config.toml
model = "sound classifier"
optimizer = "soap"
learning_rate = 0.002
adamw_lr_other_params = 0.0013
max_steps = 8500
warmup_steps = 1700
weight_decay = 0.3
Rows from block 2 of a small sound classifier, named by matrix and row number. Rows with one number belong to one channel. Each number is 128 + 24 x the weight over its row's rms, rounded and kept within 0 to 255. All counts start at 0.
After each channel's rows are labels from the 100 clips, of 14976, where the channel reaches its highest value: "responds to" is what is common among them. Only what is clearly more common there than usual is listed. The data: acted Russian speech (Dusha). In brackets: how many of the 100, against the usual share in percent.
# convs1: grouped (8 groups) 3x3 conv, stride 2 (model.blocks.2.convs.1.weight, 192x24x3x3), inputs within the group 0-23, a 3x3 kernel for each
# convs2: expand pointwise conv (model.blocks.2.convs.2.weight, 384x192x1x1, transposed), outputs 0-127

convs1.32 [ 95 154 109 130 122 143 145  97 136 156 126 130 129 138 158 119 118 135  88 111 155 104 117 125 120  96 119 107 180 137 106  98 134 123 128 103 139 112 154 112 122  82  88 109 140 118 125 167 143 158 143 108 104 123 150 153 127 145 137  96  71 188 114 130 101 136 116 146 186  86 105 141  93 119 135  99 110 134 150 136  90 177  93 115 145 100 142 149 139 128 131 132 100  97 114  89 119 156 104 123 153 131 104 132 153 117  87 134 114 138 118 182 176  84 191  89 149  64  98  98 102 156 141 119 125 161 150 160 119 154 137 137 143 115 148 139 114 148 134 132  82 114 133 139 179 128 106 125 167 131 126  95 102 150 136 115 126 111 113 153 114  99 121 153 107 144  97 125 118 149 154 123 131  88 119 110 141 148 113 151 128 114 101 148 125 112 120 139 154 100 119 103 141 114 164 176 136 144 127 148 164 117 152 120 104 139  85 130 103 140 117 116 129 197 126 139]
convs2.32 [101 123 140 126 132 140 122 131 168  94 160 108 116 125 148 142 135 141 176  75 134  69 128 130 105  96 145 113 121 142 103 145 168 137 115 158 129 135 154 122 113 130 115 151 153  78 109 105 126 148 147 149 110 139 139 107 118 169 134 126 122 115 138 160 131 141  99 140 141 129 109 129 146 103 126 150 139 119 140 100 129 115 128 148 125 107 154 109 120 152 135 128 138 125 143 136 131 106 118 103 135 145 113 114  85 102 115  83  95 163 131 153 112 130  93  92 127 179 139  85 165 147 121 155  88 126 114 179]
responds to: emotion: positive (58 vs 18.7)

convs1.146 [149  99 123 136 129  95 161 134 120 133  65 119 129 118 196 110 156  95 152 144 152 144 148 138  87 125 132 156 121 111  99 120 110  84 131 114 123 199 154 130  93 140  94 122  93 121 120  91 137 125 109 108 112 103 102 140 139 132 144 122 111 120 108 129 131 169 161 126 122 130 122 135 130 116 118 129 109 112 125 111 112 105 186 107 122 106 126 146 116 135 147 126 177 105 142 148  94 167 138 102 131 101 114 110 147 146 155 131  97 147 149 135 126 165 164 120 134 162 137 107 124 132  99 121 153 169 149 147  98 108 131 117 131  99 128 142 184 160 162 143 129  82 143 118 169 178 125 127 159 159 124 149 144 161 109 116 125 114 132  99 159 145  91 129 134 124 135 121  86  98 141 109 111 136 119 122 116 118  92 110 156 124 151 153 136  98  54 174 134 160 132 163 164 147 122 149 152 153 134 138 114 114 124 180 122 133 127 132 111 117 125 150 165 207 114 120]
convs2.146 [143 157  91 117 137  97 155 106 164 101 135 136 122 125 219 142 118 149 129 108  99 142 100 118 113 102 119 162 167 138 113 158 123 111 124 169  81 158 136 118 139 129  88 109 130  95 112 132 122 125 125 136  80  84  76 161 113 169 156 138 117 130  90 124 132 111 122 177 117  90 121 102 125 110 129 133 139 122 130 138 118 120 102 116 107  67  71 131 150 115 130 140  98 129 143 146 145 129 135 130  99 130 166  90 102 123 123 127 111  98 141 172 108 131  80 103 152 146 168 172 119 149 126 128 104 146 114 125]
responds to: emotion: positive (58 vs 18.7)

convs1.63 [102 134 105 121 147 102 165 125 126 174 111  87 168 169 119 134 125 138  91 130  88 147 177 101 162 114 208 125  88 125 118 111 136 163 105 131 183 105 155 137 169  95 109 122 125 117 125 103 118 160 111 125 137 141 183 136 109 123 114 119  95 103 129 135 153 123 136  97 137 130  89 177 109 129 102 127 135 106 142 128  88 123 108 109 182 110 154 128 107 180 112 133 159 115 152 111 170 121 147 118 131 153 106 113 102 132 128 106 184 109 133  92 109 137 114 175 143 116 161 136 109 155 102 119 176 128 123  99  95 125 124 156 117 135 143  80 144 130 130  74 190 119 122  94 156 130 113 128 123 105 157 121 136 145 112 133 167 105 104 157 158  96  97 116 129 154 137 140 142 142  89 102 117 127  99 120 132 125 104 131 199 127 119 120 137 118 142 119 128 127 121 125 132 111 121 116 142 156 123  92 110  81 116 138 119 124 106 125 125 127 140  90 136 130 131 136]
convs2.63 [132 165 161 156 141 154 144 118 141 164 140 108 156 143 173 132 169 107 144 154 113 120 123 129  97 148 152 166 147 136  98  96 125  93 145 142 145 129 155  52 129 132 104 121  97 128 138 143 131  97 129  95 111 122 121 152 128 130 104  68 116 121 128 142 114  88 150 116 163 159 128 124  80 157 108 135 140 139  93 159 119 105 104 103 144 135  89 139 130 120 157  94 117 127 138 166 104 145 127 157 142 119 106 127 154 112 119 133 151 124 141  70 130 133 117  86 143 111 148 148 132  85 121 102 103 163 131 120]
responds to: emotion: positive (49 vs 18.7)

convs1.116 [132 114 131 102 124  98 140 122 119 138 101 108  88 117 141 154 139 149 156 213 130 109 104 158 104 118  84 140 107 138 108 133 132 107  87 113 165 130 196 117  99 124 152 167 120 120 138 117 142 112 162 122 140 136 117 131 139 126 143 108 161  79 119  89 140 103 110 130 140 136 103 143 142  97 143 101 136 173 135 150 105 103 106 122 133 122 125 141 120 132 139 142 128 120 141 155 135 118 124 141  91 124  95 137 119 109 153 108 209 194 108 116 126 181 140 128 137 143 132 155 121 117 114 127 116 103 162 156  75 141 138 160 119 116 149  85 117 115 122 150 103 123 149 148 136 102 100 107 115 123 134 154 181 126 181 121 124 107 131  86 111  92 159 129 163 111 120 147 140 164 143 110  89 156 168 123  73 113 120 135 137 118 173 109 122 163  99 115 135 107 141 152 134 126  89 101 146 145 105 145 109 149 101 143 119 131  72 112 138 153 137 130 131 115  95 160]
convs2.116 [116  74 152 157 112 179 155 117 116 147 113 176 104  73 142 136 146 132 134 108 158 124 108 120 144 160 112 132 135 115 103 108 148 109 153 163 129 119 166 118 164 110 109 107 100 114 171 115  88 169 109 171 106 147 131 130 108 109  89 147 100 133 129  88 142 126 119 127 130 106  82 128 130  85 150 136  82 160 155 106 123 119 142  92 152  80  63 119 146 132 135 124 124 149 106 154 160 122  85 131  98 142 102 124 170 120 124  86 116 136 115 152 120 114 111  88 164 120 108 117 179 130 121 146 127 142  95 141]
responds to: emotion: positive (50 vs 18.7)

convs1.135 [105 127 160 101 149  93 174 160 111 124 120 111 148 130 136  93 131 153 134 137 153 147 116 148 153  99 100 131 160 138 101 105 148 120 118 156  85 110 144 133 138 100 128 104  96 144  60 148 147 121 127  92 160  98 116 165 140 134 110 151 131 136  99 156 121  99  96 155  76 113 134 150  93 105 117 139 127  89 130  90 178 170 180 122 117 128 153 126 144 149 106 126  92 132 110 113  92 152 173 129 156 130 113 107 102 112 128 140 100 112  94 155 115 127  97  94 128 106 134 101 115 139 131 149 138 101 151 134 113 130 124 148 110 100 132 109 116 149 150 170 125 157 168 104 101  96 136 138 110 106 115 156 103 132  97 173 151 162 124  98 108 146 129  76 100 136 108 122 144 130 112 139 134 139 129 125 114 115 119  98 196 157 197 139  96 190 142 136 137 138  84 118 114 109 115 107 157 130 155 181 128 118 126 121 156 116 134 138 146 137 117 122  96 101 110 134]
convs2.135 [151 141 109 109 124 121 125 104 152 112 172 116 125 123 158 143 127 144 100 150 107 127 105 144 126  97 126 137 107 164 122 131 143 150 144 110 108 136  95  59  86  99 102  97 122 113 131 139 153 116 149 141  91 135 144 159 131 124 121  99 192 133 145 143 123 127 140 109 125 104 128  84 148 166 124 134 171 115 115  86 146 155 119  98 157 138 122 109 123 154 169 133  98  71 128  99 109  86 151 119 102 152 183 166 117 143 117 134 125 143 194 128 120 100 149 101 100 141 151  84 134 104 137 114 142 112 129 143]
responds to: emotion: angry (47 vs 18)

convs1.132 [114 146 152 137 116 113  74 117  91 145 125 123 151 132 165 155 116 103 135 107 100 123 148 139 166 100 129 125 154 103 149 120  88 118  82 149 131 137  91 120 128 101 131 182 117 128 111 175 116 125 189 129 121 150 140 114 145 136 121 108  95 143 154 112 125 132 136 110 147 111 109 133 103 133 120 146 147 109 137 150 146 160 110 103 138 123  82 134 182 128 137 147 131 140 110 118 143 116 146 126 191 173 100 119  84 125 102  82  77 166 151 121 128 125 117  79 130 138 108  87 137 176 121 145 153 120 107 131 126 143 132 128 115 145 136 151 143 156 110 145 140 117 142 176 134 118 148 105 122 148 137 117 148 142 124  86 124 120 186 195 126 115 141 130 119 124 145 103 173 153 149 133 146  96 117  83 101 137 136 144 198 114 122 166 137 154 144 180 157 111 139 130  93 100 159 102 126 111 158 104 113 135 164 119 132 114 142 150 108 147 166 122 104 124 131  81]
convs2.132 [107 117 146  84 123 113 165 105 150 158 108  65 147  93 127 150 124 119 116 150 129  87 119  60 150 149 119 135 115 136 127 143  98 138 157 131 101 139 119 132 115 134 118 109  67 113 124 128 116 163 100 140 117 131 130 145 130 143 155 121 109 160 117 126 120 139 110  70 132 144 168 151  98  74 145 150 133 117 108 125 135 134 148 119 102 112 155 150 108 119 136  87  93 121 106  91 121 112 103 118 152 106 133 144  65 131 162 147 114 105 105  87 173 133 126 152 140 145 137 166 148 140 125  90 173 130  91 108]
responds to: emotion: angry (50 vs 18)

convs1.169 [151 163 117 185 152  92 122 166  87 160 110 116 152 142 111 178 107 147 195 139 135  93 132 112 189 134 138 119 112 165 122 110 112 111 160  95 134 105 136 116 118 101 103 125 106 130 118 126  97 138 124 102 137 186 118 125 132 143 124  98 146 116 149 104 161 108 130 136 120 106  91  96 144 152 115 117 132 120 126 144 131 166 108  96 139  87 129 112 106 104 139  91 143 142 104 155 139 118  91 131 160 124 173 111 114 136 113  96 139 106 133 127 111 118 127 101 106 131 111 139 166 123 114 126 145 143 112 141 107 119 104 178 108 112  86 110 124 162 155 131 157 140 140 126 145 108 120 148 134 150 118 112 117 108 142 117 137 105 142 121 166 105 127 149 151 182 175 110 212 172 181  85 124 151 125 114 154 130 122 101 108 172 136 125 106 134  73 117 114  93 163 133 147 144 115 126 117 139 134 120 126 138 111 109 113 108 160 108 169  85 113 137 110 109 127 168]
convs2.169 [129 126 124  87 147 103  94 130 144 160 133 159 130 135 139 136 137 142 147 135 123 107 115 131 172 147 130 115 106 137 119 118 153  97  86 172 117  93 128 115 169 130 100  86  93 165 126 157 130 106  97 144 116  71 178 111 161 116 128 110 113  90  88 129  41  97 160 176 135  97 130 160  99 147 139 131 151 103 107 134 130  93 164 100 138 118 115 105  64  75 143 131 121 120 121 132 144 142 110 112 117 132 127 146 107 134 143 146 150 124 156 129 118 153 132 132  78 148  81 122 115 139 102 129 137 152  96 129]
responds to: emotion: positive (69 vs 18.7)

convs1.124 [170 165  76 133 139 127 129 153  84 120 144 129 103 137 129 133 156 111 149 165 112 126 108 107  90 128 150  81  93 108 144 139 117 119 121  91 120 149 105 165 110 158 122 127 165 117 136 154 124 142 127 113 144 132 135 110 148  79 147 112 133 139 124 117 169 130 125 133 120 141 102 134  94 123 114 148 142 137 110 143 140 142 180 112 166 112  90 201 170 124 120 101 119 133 113 144 102 129 112 172  90 137 141 126 151 173 177 157 117 116  90 126 135 104 126 112 118 131 130 130 111 121 146  95 171 110 161 135 119 128 158 123  94 152 124 170 137 104 140 143 127 132 100 127 129 131 164 102  74 142 106 141 119 117 128 117 159 153 117 102 171 131 101 116 104 134 150 100 130 133 181 106  73 114  87 141 120  96 143  88 131 147  70 172 149 138 163 166 112 105 107 130  80 117 119 140 123 152 168 183 145 126 114 141 103 156 132 143 139 126 145 137 120 163  96 105]
convs2.124 [125 140 125 132 124 125 133 104 120 109 118 135 132 105  92 186 125 123 118 105 143 148 145 158 132 144 128 118 137 103 128 136 125 126 136  96 125 141  89 126 124 107 153 162 134 121  77 152 105 138 109 125 108 140 163 115  89 102 134 139 144 138 136 125 192 116 131 117 158  99 145 147 139 163  96 143 107 130 142 129 104 107 126  95 148 135 171 128 177 119 104 129  86 206 132 107 130  97 146 133  93 117  89 103 153 149 101 143  85 127 102 109 116 136 121 122 113  98  99 178 128 131 118 130 128 107 160 145]
responds to: emotion: angry (60 vs 18)

convs1.100 [127 122 101 123  98 101  97 138 129 192 128 102 151 146 107 141 131 102 155 130  91 139 109 115 161  98 128 145 162 151 179  69 139 112 198 142  92 105 120 112 122 127  98  85 140  91 124  98  91 131 128 131 110 113 108 168  95 136 122 108 164 169  88  94 154  90 170 140 156 126 102 124 111 152 151 115  97 107 101 108 127 132 117 121 114 132 111 106 139 105  94 111 119 115 114 117  86 119 149 136 170 140  78 100 133 169 177 101 139 116 113 122 124 133 173 101 106 162 133 136  78 105 139 135 116  88 114 128 146 134 136 143 144 130 138 159 143 157 131 129 156 144 102 136 142 134 121 145 175 165 116 141 151 109 116  84 120 143 155 123 117 120 129 142 135 177 166 170 162 155 131 159 117 148 120 172 125 129 113 153 113 130 129 102 123 123 145 131 127 164 106 103 183 133 132 106 141 167 145 116 154 126 137 128 100  92 129 101 126 132 153 127 149  99 131  98]
convs2.100 [140 103 117 122  95 134 157 116 106 122 186 145 143  87 136 115 131 136 127 160 138 119 130 125 119 156 160 134 151 112 117 103 139 117 138 119 106 135 162 124 113 140 163 136 118 135 107 146 156 136 143 141 107 181 111 154 125 105 149 100 103 123 127 109 143 126 143 161 164 143 131  66 116 120 112 131 147 135 119 133 152  95 117 121 146 104 162 139  89 109 115 113  84 123 148 137 110 146 142 140  86 145 147 151 102 118  82 119 135 145 150 150 121 151 168 141  93 163  90 111 133 146 125  79 153 106 109  70]
responds to: emotion: positive (47 vs 18.7); emotion: angry (45 vs 18)

convs1.0 [126 140 126 126 139 133 146 149  91  96 133 142 120 137 114 151 142 141  98 113 150 121 114 126 142 127 147 104  92  99 177 137 147 136 112 160 119 101 136 149 142 133 124 124 129 136 119 108 130 115 129 103 143 128 113 142 172 154 105  94 132 180 117  82 114 109 109 148 204 128  92 164 174 122 104 115 174 148 120  90 144 195 133 121 115 133  94 114 165 136 133 124 101 198 115  87 104 130 150 110 166 135 136 119 141 108  92 137 123 131 153 147 178 122 110 117 114 132 105  94 129 140 119 150 131 132 150 102 116 111 101 158  86 114 189 130 157 111 145 128 127  95 164 103 126 139 112 150 143 133 106 119  99  95 151 134 191 141 112 102  99 131 160 134 133  95 142 129 142 162 121 108  95 140  96 122 138 137 155  91  92 109 190 148 142 100 115 185 151 149 127 125 120 118 135 146 123 144 137 171 144 145 108 167 125 154 167 152 154 148 148 111 107 116 128 134]
convs2.0 [114 178 171 182 106 134 120 106 131 145 111 121 119  98 115 123 173 126 112 137 101 110 143 111 100 130 132 157 159 125 106 103 143 109 130 118  88 147 126 159 168 134 142 145 141 123 125 162 132  86 148 119 139 133 160 110 132 153 124 137 130 149 149  69 114 108 141 106 168  85 180 182 108 130 116  93 174 109 133 120 126 150 150 177 110 128  87 117  87 123 113  84  99 119 106 136 146  86 124 139 148 132 142 107 119 119  95  55 127 128 118  91 167 149 117 154 143 139 125 129 134 114 115 128  99 100 136  96]
responds to: emotion: positive (68 vs 18.7)

convs1.153 [179  98 129 119 154 103  98 153 136 139 107 111 121 111  93 115 108 148 165  95 120 115 126 131 106 100 111 150 138 117 154 117 148  64 144 124 104 122 153 106  84 142 100  96 158 111 144  75 125 130 139 115 131 134 128  82 107 112  95  98 143 168 169 139 131 122 137 147 153 118 146 106 138 133 126 103 117 162 138 107 129 110 137  75 129 106 106 158  98 170 135 136 123 143 145 119 153 107 130 159 130 108 157 107 104 146  89 123 148  71 132 129 129 148 166 119 141 195 118 129 111 152 147 133 119 141 150 111 129 142 118  90  83 108 126 143 134 117 137 144  83 122 131 135 140 163 117 170 142  99 145 127 105 150  85  90 126 136 126 176 106 139 150 138 115 117 122 173 108 148 141 179  98  88  86 107 163 156 150 113 156 170 124 135 150  90 174  90 153 162 108 147 133 118 141 133 134 133 158 143  79  88 119 117 144 138 163 137  96 136 107 120  99 141 130 119]
convs2.153 [ 65 141 109 118 125 138 101 142 127  98  95 126 125 128 143  92 176 133 112 110 152 130 100 129 126 104 124  84  79 132 108  87  73 124 103 107  71 107 145 119 120 137 201 134 130 141  82  89 156 101 110 155 121 116  93 116 145 126 131 137 134 153 115 179 136 104 129 134 116 120 118 149 118 107 114 126 103  90 117 141 125  73 156 120 159 137 138 171 152 146  92 114 192 132 177 110 132 100 112 140 173 105  89 130 149 147 157 104 123  80 130 128 154 176 163 142 178  78  87 135 100  86 169 123  95 114 129 129]
responds to: emotion: positive (61 vs 18.7)

convs1.167 [160 171 125 103 149 146 148  95 116 123 121 121 140 120 116 102 114 134 164 157  98 105  90 151 169  91 126 129 156 137 135 111 132 132 135 108 157  67 148 146 142  93 113  81 114  91 155 134 112 126 146 154 135 127 138 107 120  88 141 120 148 113 158 113 135 124 117 113 146 133 151 115 100 133 147 149 150  88 100 103 117 107  71 139 140 154 102  98 105  99 133  60 160 132 116 163 117 177 136 116 172 150 149 126 127 136 137 105 162 140 102 133 116 122 105 100 147 182 135  92  77 130 162 135 128 100 141 134 121  82 131 119 165  81 105 104 110 125 109 163 122 157  81 149 145 133  94 106  95 112 138 168  98 168 130 122 138 106 114  91 135 134  78  87 122 124 131 116 123 144 140 129 126 149 152 145 115 101  94 147 178 117  91 100 128 168 149 117 135 147 133 102  95 106 125 144 133 121  92 124 122 142 128 119 116 128 131 128 129 117 157 144  85 149  99  76]
convs2.167 [143 131 113 117 110 146 121 101 147 145 124 137 103 149 140 123  82 152 140 112 143 138 129 160 140 144 135 179 171  85 133  98 166  70 129 120  73 153 160 146 137 110 153 144 132 114 128 130 148 166 121 136 136 107 144 130 108 119 120 158 124 118 106 106 115 104  87 109 146 129 195 108 112 141 141  77 107  89 103 132  77 150  99 111 156  95 126 117 127 162 143 141  93 163 131 123 114 107 145 122 163 123 100 127 122 118 129 159 120 121 117  95  86 123 110 147 171 113 184 151 102 160 129 126 116 121 137 109]
responds to: emotion: positive (58 vs 18.7)

convs1.134 [ 92  90  94 117 118 158 136 127 130 132 141 140 118 135  77 137 101 130 127 136 162 112 131 123 119 143 121 112 125  91 116 121 132 152 104 146 148 129 182 109 123 103 107 123 150  94 118  95  87 120 146 138 106 100 103  98 108 119 160 108 106 141 113 114 145 141 182 139 124 120  85 155 115 144 165  83  88  92 102 144 178 168 199 181 119 169 140 114 129 166 139 101 133 121 130  68 113 121 147 105 119 169 145 108 146 114 103 141  96 108 156  88 154 132 146 109 109 114 142 119  96 124 133 149 141 125 119 118 154 132 115 116 149 108 100 124 123 105 143 133 104 134 127 113 122  95 142 116 137 106 162 118 115 127 134 141 121 143 113 127 129 108 148 138 122 117 157 127 122 126 112 135 120 132 160 128 129 166 126  99 146 167 120  93 107 185 125 115 186 102 117  89 138 116 153 142 153 150 178 140 183  79 154 162  76 132 146 147 133 173 125 152 155 129 103  86]
convs2.134 [189 118 159 141 149  98 150 108 200 146 128 127 113  94 135  74 151 136 107 151 150 115 151 114 162 113 144 102 119 120  79 133 116 147 119 152 104 163 143 150 161 129 148 150 132 143  90 138 142 133 115 134 131 107 154 138 121 136 122  86 158 131 115 110 178 132  97 117 150 141 121 134 161  73  77 126 122 136  86  88 145 127  90 152 126 157 101 160 141 122 119 108 182 152 100 155 114 121 178 113 111 123 114 108 155  89 120  67 122 146 139 109 155 129 146 119 103 115 113 123 175 117  77 141 122 131 139 131]
responds to: emotion: angry (54 vs 18)

convs1.143 [110 147 137 113 107 104 156 127 149 133 141 124 163 120 119 106 116 116 107 122 144 105 146 134 140 138 118 128 138 112 120 136 112 150 132  90  95 118 150 130  88 148 135 146 176  90 136  92  95 134 102 130  96 146 151 120 164  82 113 149 112 120 152 159 139 141 140 162  83 146 150 108 101 120  98 148 134 137  86 188 137 114 138 130 118 156 138 118 195 134 116 111 128 157 144 149  85  81 129 147 100 172 131 160 148 111 108 131 104 127 100 148 155 129 105  95  60 162 116  98 136  99 122 114 129 115 127 119 101 130 111 142  92 102 156 109 138 114 151 115 135 136 144 151  88  94 146 151  76 137  73 116 142 128 166 123 172 107 112  87 129 119 121 131 162 124 115  97 158 140 160  93  99 157  85 124 110 136  97 137 139 125  93 153 148 100 184 137 136  89 135  80 102  97 116 119 165 134 107 137 110 140 133 161 112 161 152 147  93 138 152 116 135 150 154 120]
convs2.143 [104 128 105 144 142 164 129 154  93 137 145 125 163  75 145 112 115 167 153 120  99 126 127 114  99  87 123 109 136 114  99 133  88 107 162  97 134 135 129 116 120 140 140 117 140 131 111 123 137 136 179 120 148 142  62 114  98 122 121 117 161 123  81 117 167  80  99 127  82 130 143 142 115 136 139 177 108 123 150 139 103 168 156 141 187 154 192 110 151 121 112 142 115 123 146 107 119 147 160 156 126 145  84  83 124 123  79  76 129 123 130 122 123 126 117 134 107  72  98 135 121 133 118 114 131 142 150 133]
responds to: emotion: angry (45 vs 18); emotion: positive (42 vs 18.7)

convs1.133 [133 149 106  96 128 110 121 121 111 113 131 135 115 100 146 134 112 136 143 117 161  97 159 128 119 156 156  97 114 124 161 161 133 138 150 140 111 106 139 129 145 115 120 122 134 111 128 109 148 102 139 151 129 108 118 102 109 129 128 133  85 156 153  81 120 169 151 121 186 126 144 105 153 113 125 116 120 100 148 125  91 128 155 130 198  97 120 117 176 171 146 100  96 107 122 133  75 145 124 126 125 128 141 137 147 100 123 112  71 107 155  74 127 139 150 132 121 130 121 120 119  51 158 132 133 110 151 124 117 123 141 127 128 115 133 174 133 124 148 111 106 120 115 113 119 127 131  89 129 113 116 152 114 146 122 184  86 119 142 130 152  98 164 131 149 148 140  91 128 129 109  78 115  92 108 130  92 160 116 136 159 161 186 198 170 162 128 154 151 153 129 109 141 133 121  91 141 121 114 170 116 158  98 120 147 149 138 119 129 125 131 130 190 102 173 169]
convs2.133 [127 154 133 106 153  95 145  90  89 104 158 144 123 158 155 172 100  95  75 110 177 107 150 119 105 143  96 116 122 120  77  87 100 101 125 131 147 168  58 129 137 143 112  95  96 147 130 131 111 159 152  79 163 130 153 110 129 104  84 123 165 142 109 176 131 161 145  97 127  95 133 176 134  90 101 122 106 144 108 141 133 137 148 127 160 120 109 128 157 128 108 140 125 141 123 138 132 150 142 145 109 156 142 115 125 104 127 133 227 175 140 120 104 121 161 110 135 121 158 139 135 100 112 109 134 135 152 125]
responds to: emotion: angry (64 vs 18)

convs1.128 [135 134 122 130 164 132 171 105 110 121 128 173 114 118 117 124 168 113 127 145 155  79 115 139 128 176 144 139 129 118 145 122 147 127 116 121 111 124 115 128 134 108 123 124 148 122 176  89 121 113 121 120 106 117 117 114 147 157 139  96 117 128 111 109 148 127  98 159 138 130 140 139 142 122 147  77 140 129 118 126 138 161 184 145 164 131 160 125 137 202 134 115 110 129 132 121 147 143  75 122 135 157 120 134 140  79  70 103 133 125 115  91 108 123 109  91 101 125  79 111 166 135  98 113 136  96 108 151 146 138 106 137 135 124  99 139 114 128 110 146 155 148 150 129 109 129 120 140 110 135 129  97 146  94 158 131  86 121 121 198  82 155  95 121 152 114 133 165 120 124 141 131 127 124  97 137 153 134  67 113 139 141 136 194 169 177 174 156 187 145 122 115 106 119 118 124 139 192 127 120 118 140 109 142 109 140 147  71 142 129 123  94 163 141 131 166]
convs2.128 [188 139 145 150 144 101 108 134 162 153 112 109 182 153 118 176 130 111  72 108 138  91 157 164 134 100 113 130 155 149 130  98 144 113 106 131 130 128  84 112 127 146 143 128 121 151 105 153  96 140 149 118  95 165 135 174  98 128 127 169 158 125  79 138 155 118 147 121 135 143 148  85  98 142 142 144 131 144 167 128 139 109 113 123 135 167 151 142 134 155 157 130 139 110 132 130 126 135 156  63 126 143 139 135 151  66 128 117 237 108 134 122 103 126 142 123  96 158 125 143 108 140  97 139 138 141 126  99]
responds to: emotion: angry (59 vs 18)

convs1.106 [123 157 116 170 104 124 167 131 117 164 130 137 129 125 109 126 118 118 141 109 162 129 109 144 146 132 123 163 111 109 153 153  98  96 103 133 107  88 136 133 131 133 114 128  95 130 162 118  81 134 116 109  92  99 148 135 153  76 138 115 129 128  91 137 125 135 131 152 120 126 129 115  92 125 117 117 102 110 119 104 137 130 137 131 141 126 135 113 110 123 126 110  99 118  93 140 161 141 125 123 102 108 169  82 136 141 106 155  92 166 136 148 109  85 110  70 151 103 113 112  98 109 115 122  87 132 149 132  86 152 151 132 139  93 145 126 138 144 148 109 143 107 111 119 150 132 145  81 178 110 127 122 165 167 102 139  69 172 149 147 158 140  79 163 102 145 135  95 146 128 171 155 120 112 103 133 141 114 192 145 107 170 120 139 183  92  99  88 153  96 106 102 156 148 125 119 172 141 125 118  99 114 135 139 141 150 112 169 119 149 175 117 121  89 170 165]
convs2.106 [104  99 131 138 150 124 104 166 138 125 179 118 102 153 120  45 116 114 137 108 153 123  99  88 168 138 119 119 131 127 109 105  89 114 151  90 111 160 100 122  83  99 118 151 113 157 123  84 139 110  93 147 114 134 140 108  94 142 141 100 116 113 128 128 103  97 147  83 115 121 109 121 122 139 107 173 138 142 124 151 137 150 162 149 116 155 114 138 126 128 134 127  95 105 111 145 167 153 193 155 142 115  83 120 116 182 168 136 104 137 143 105 148 115 145 134 179  79  88 142 156 141 122 148 131  90 124 106]
responds to: emotion: positive (45 vs 18.7); emotion: angry (38 vs 18)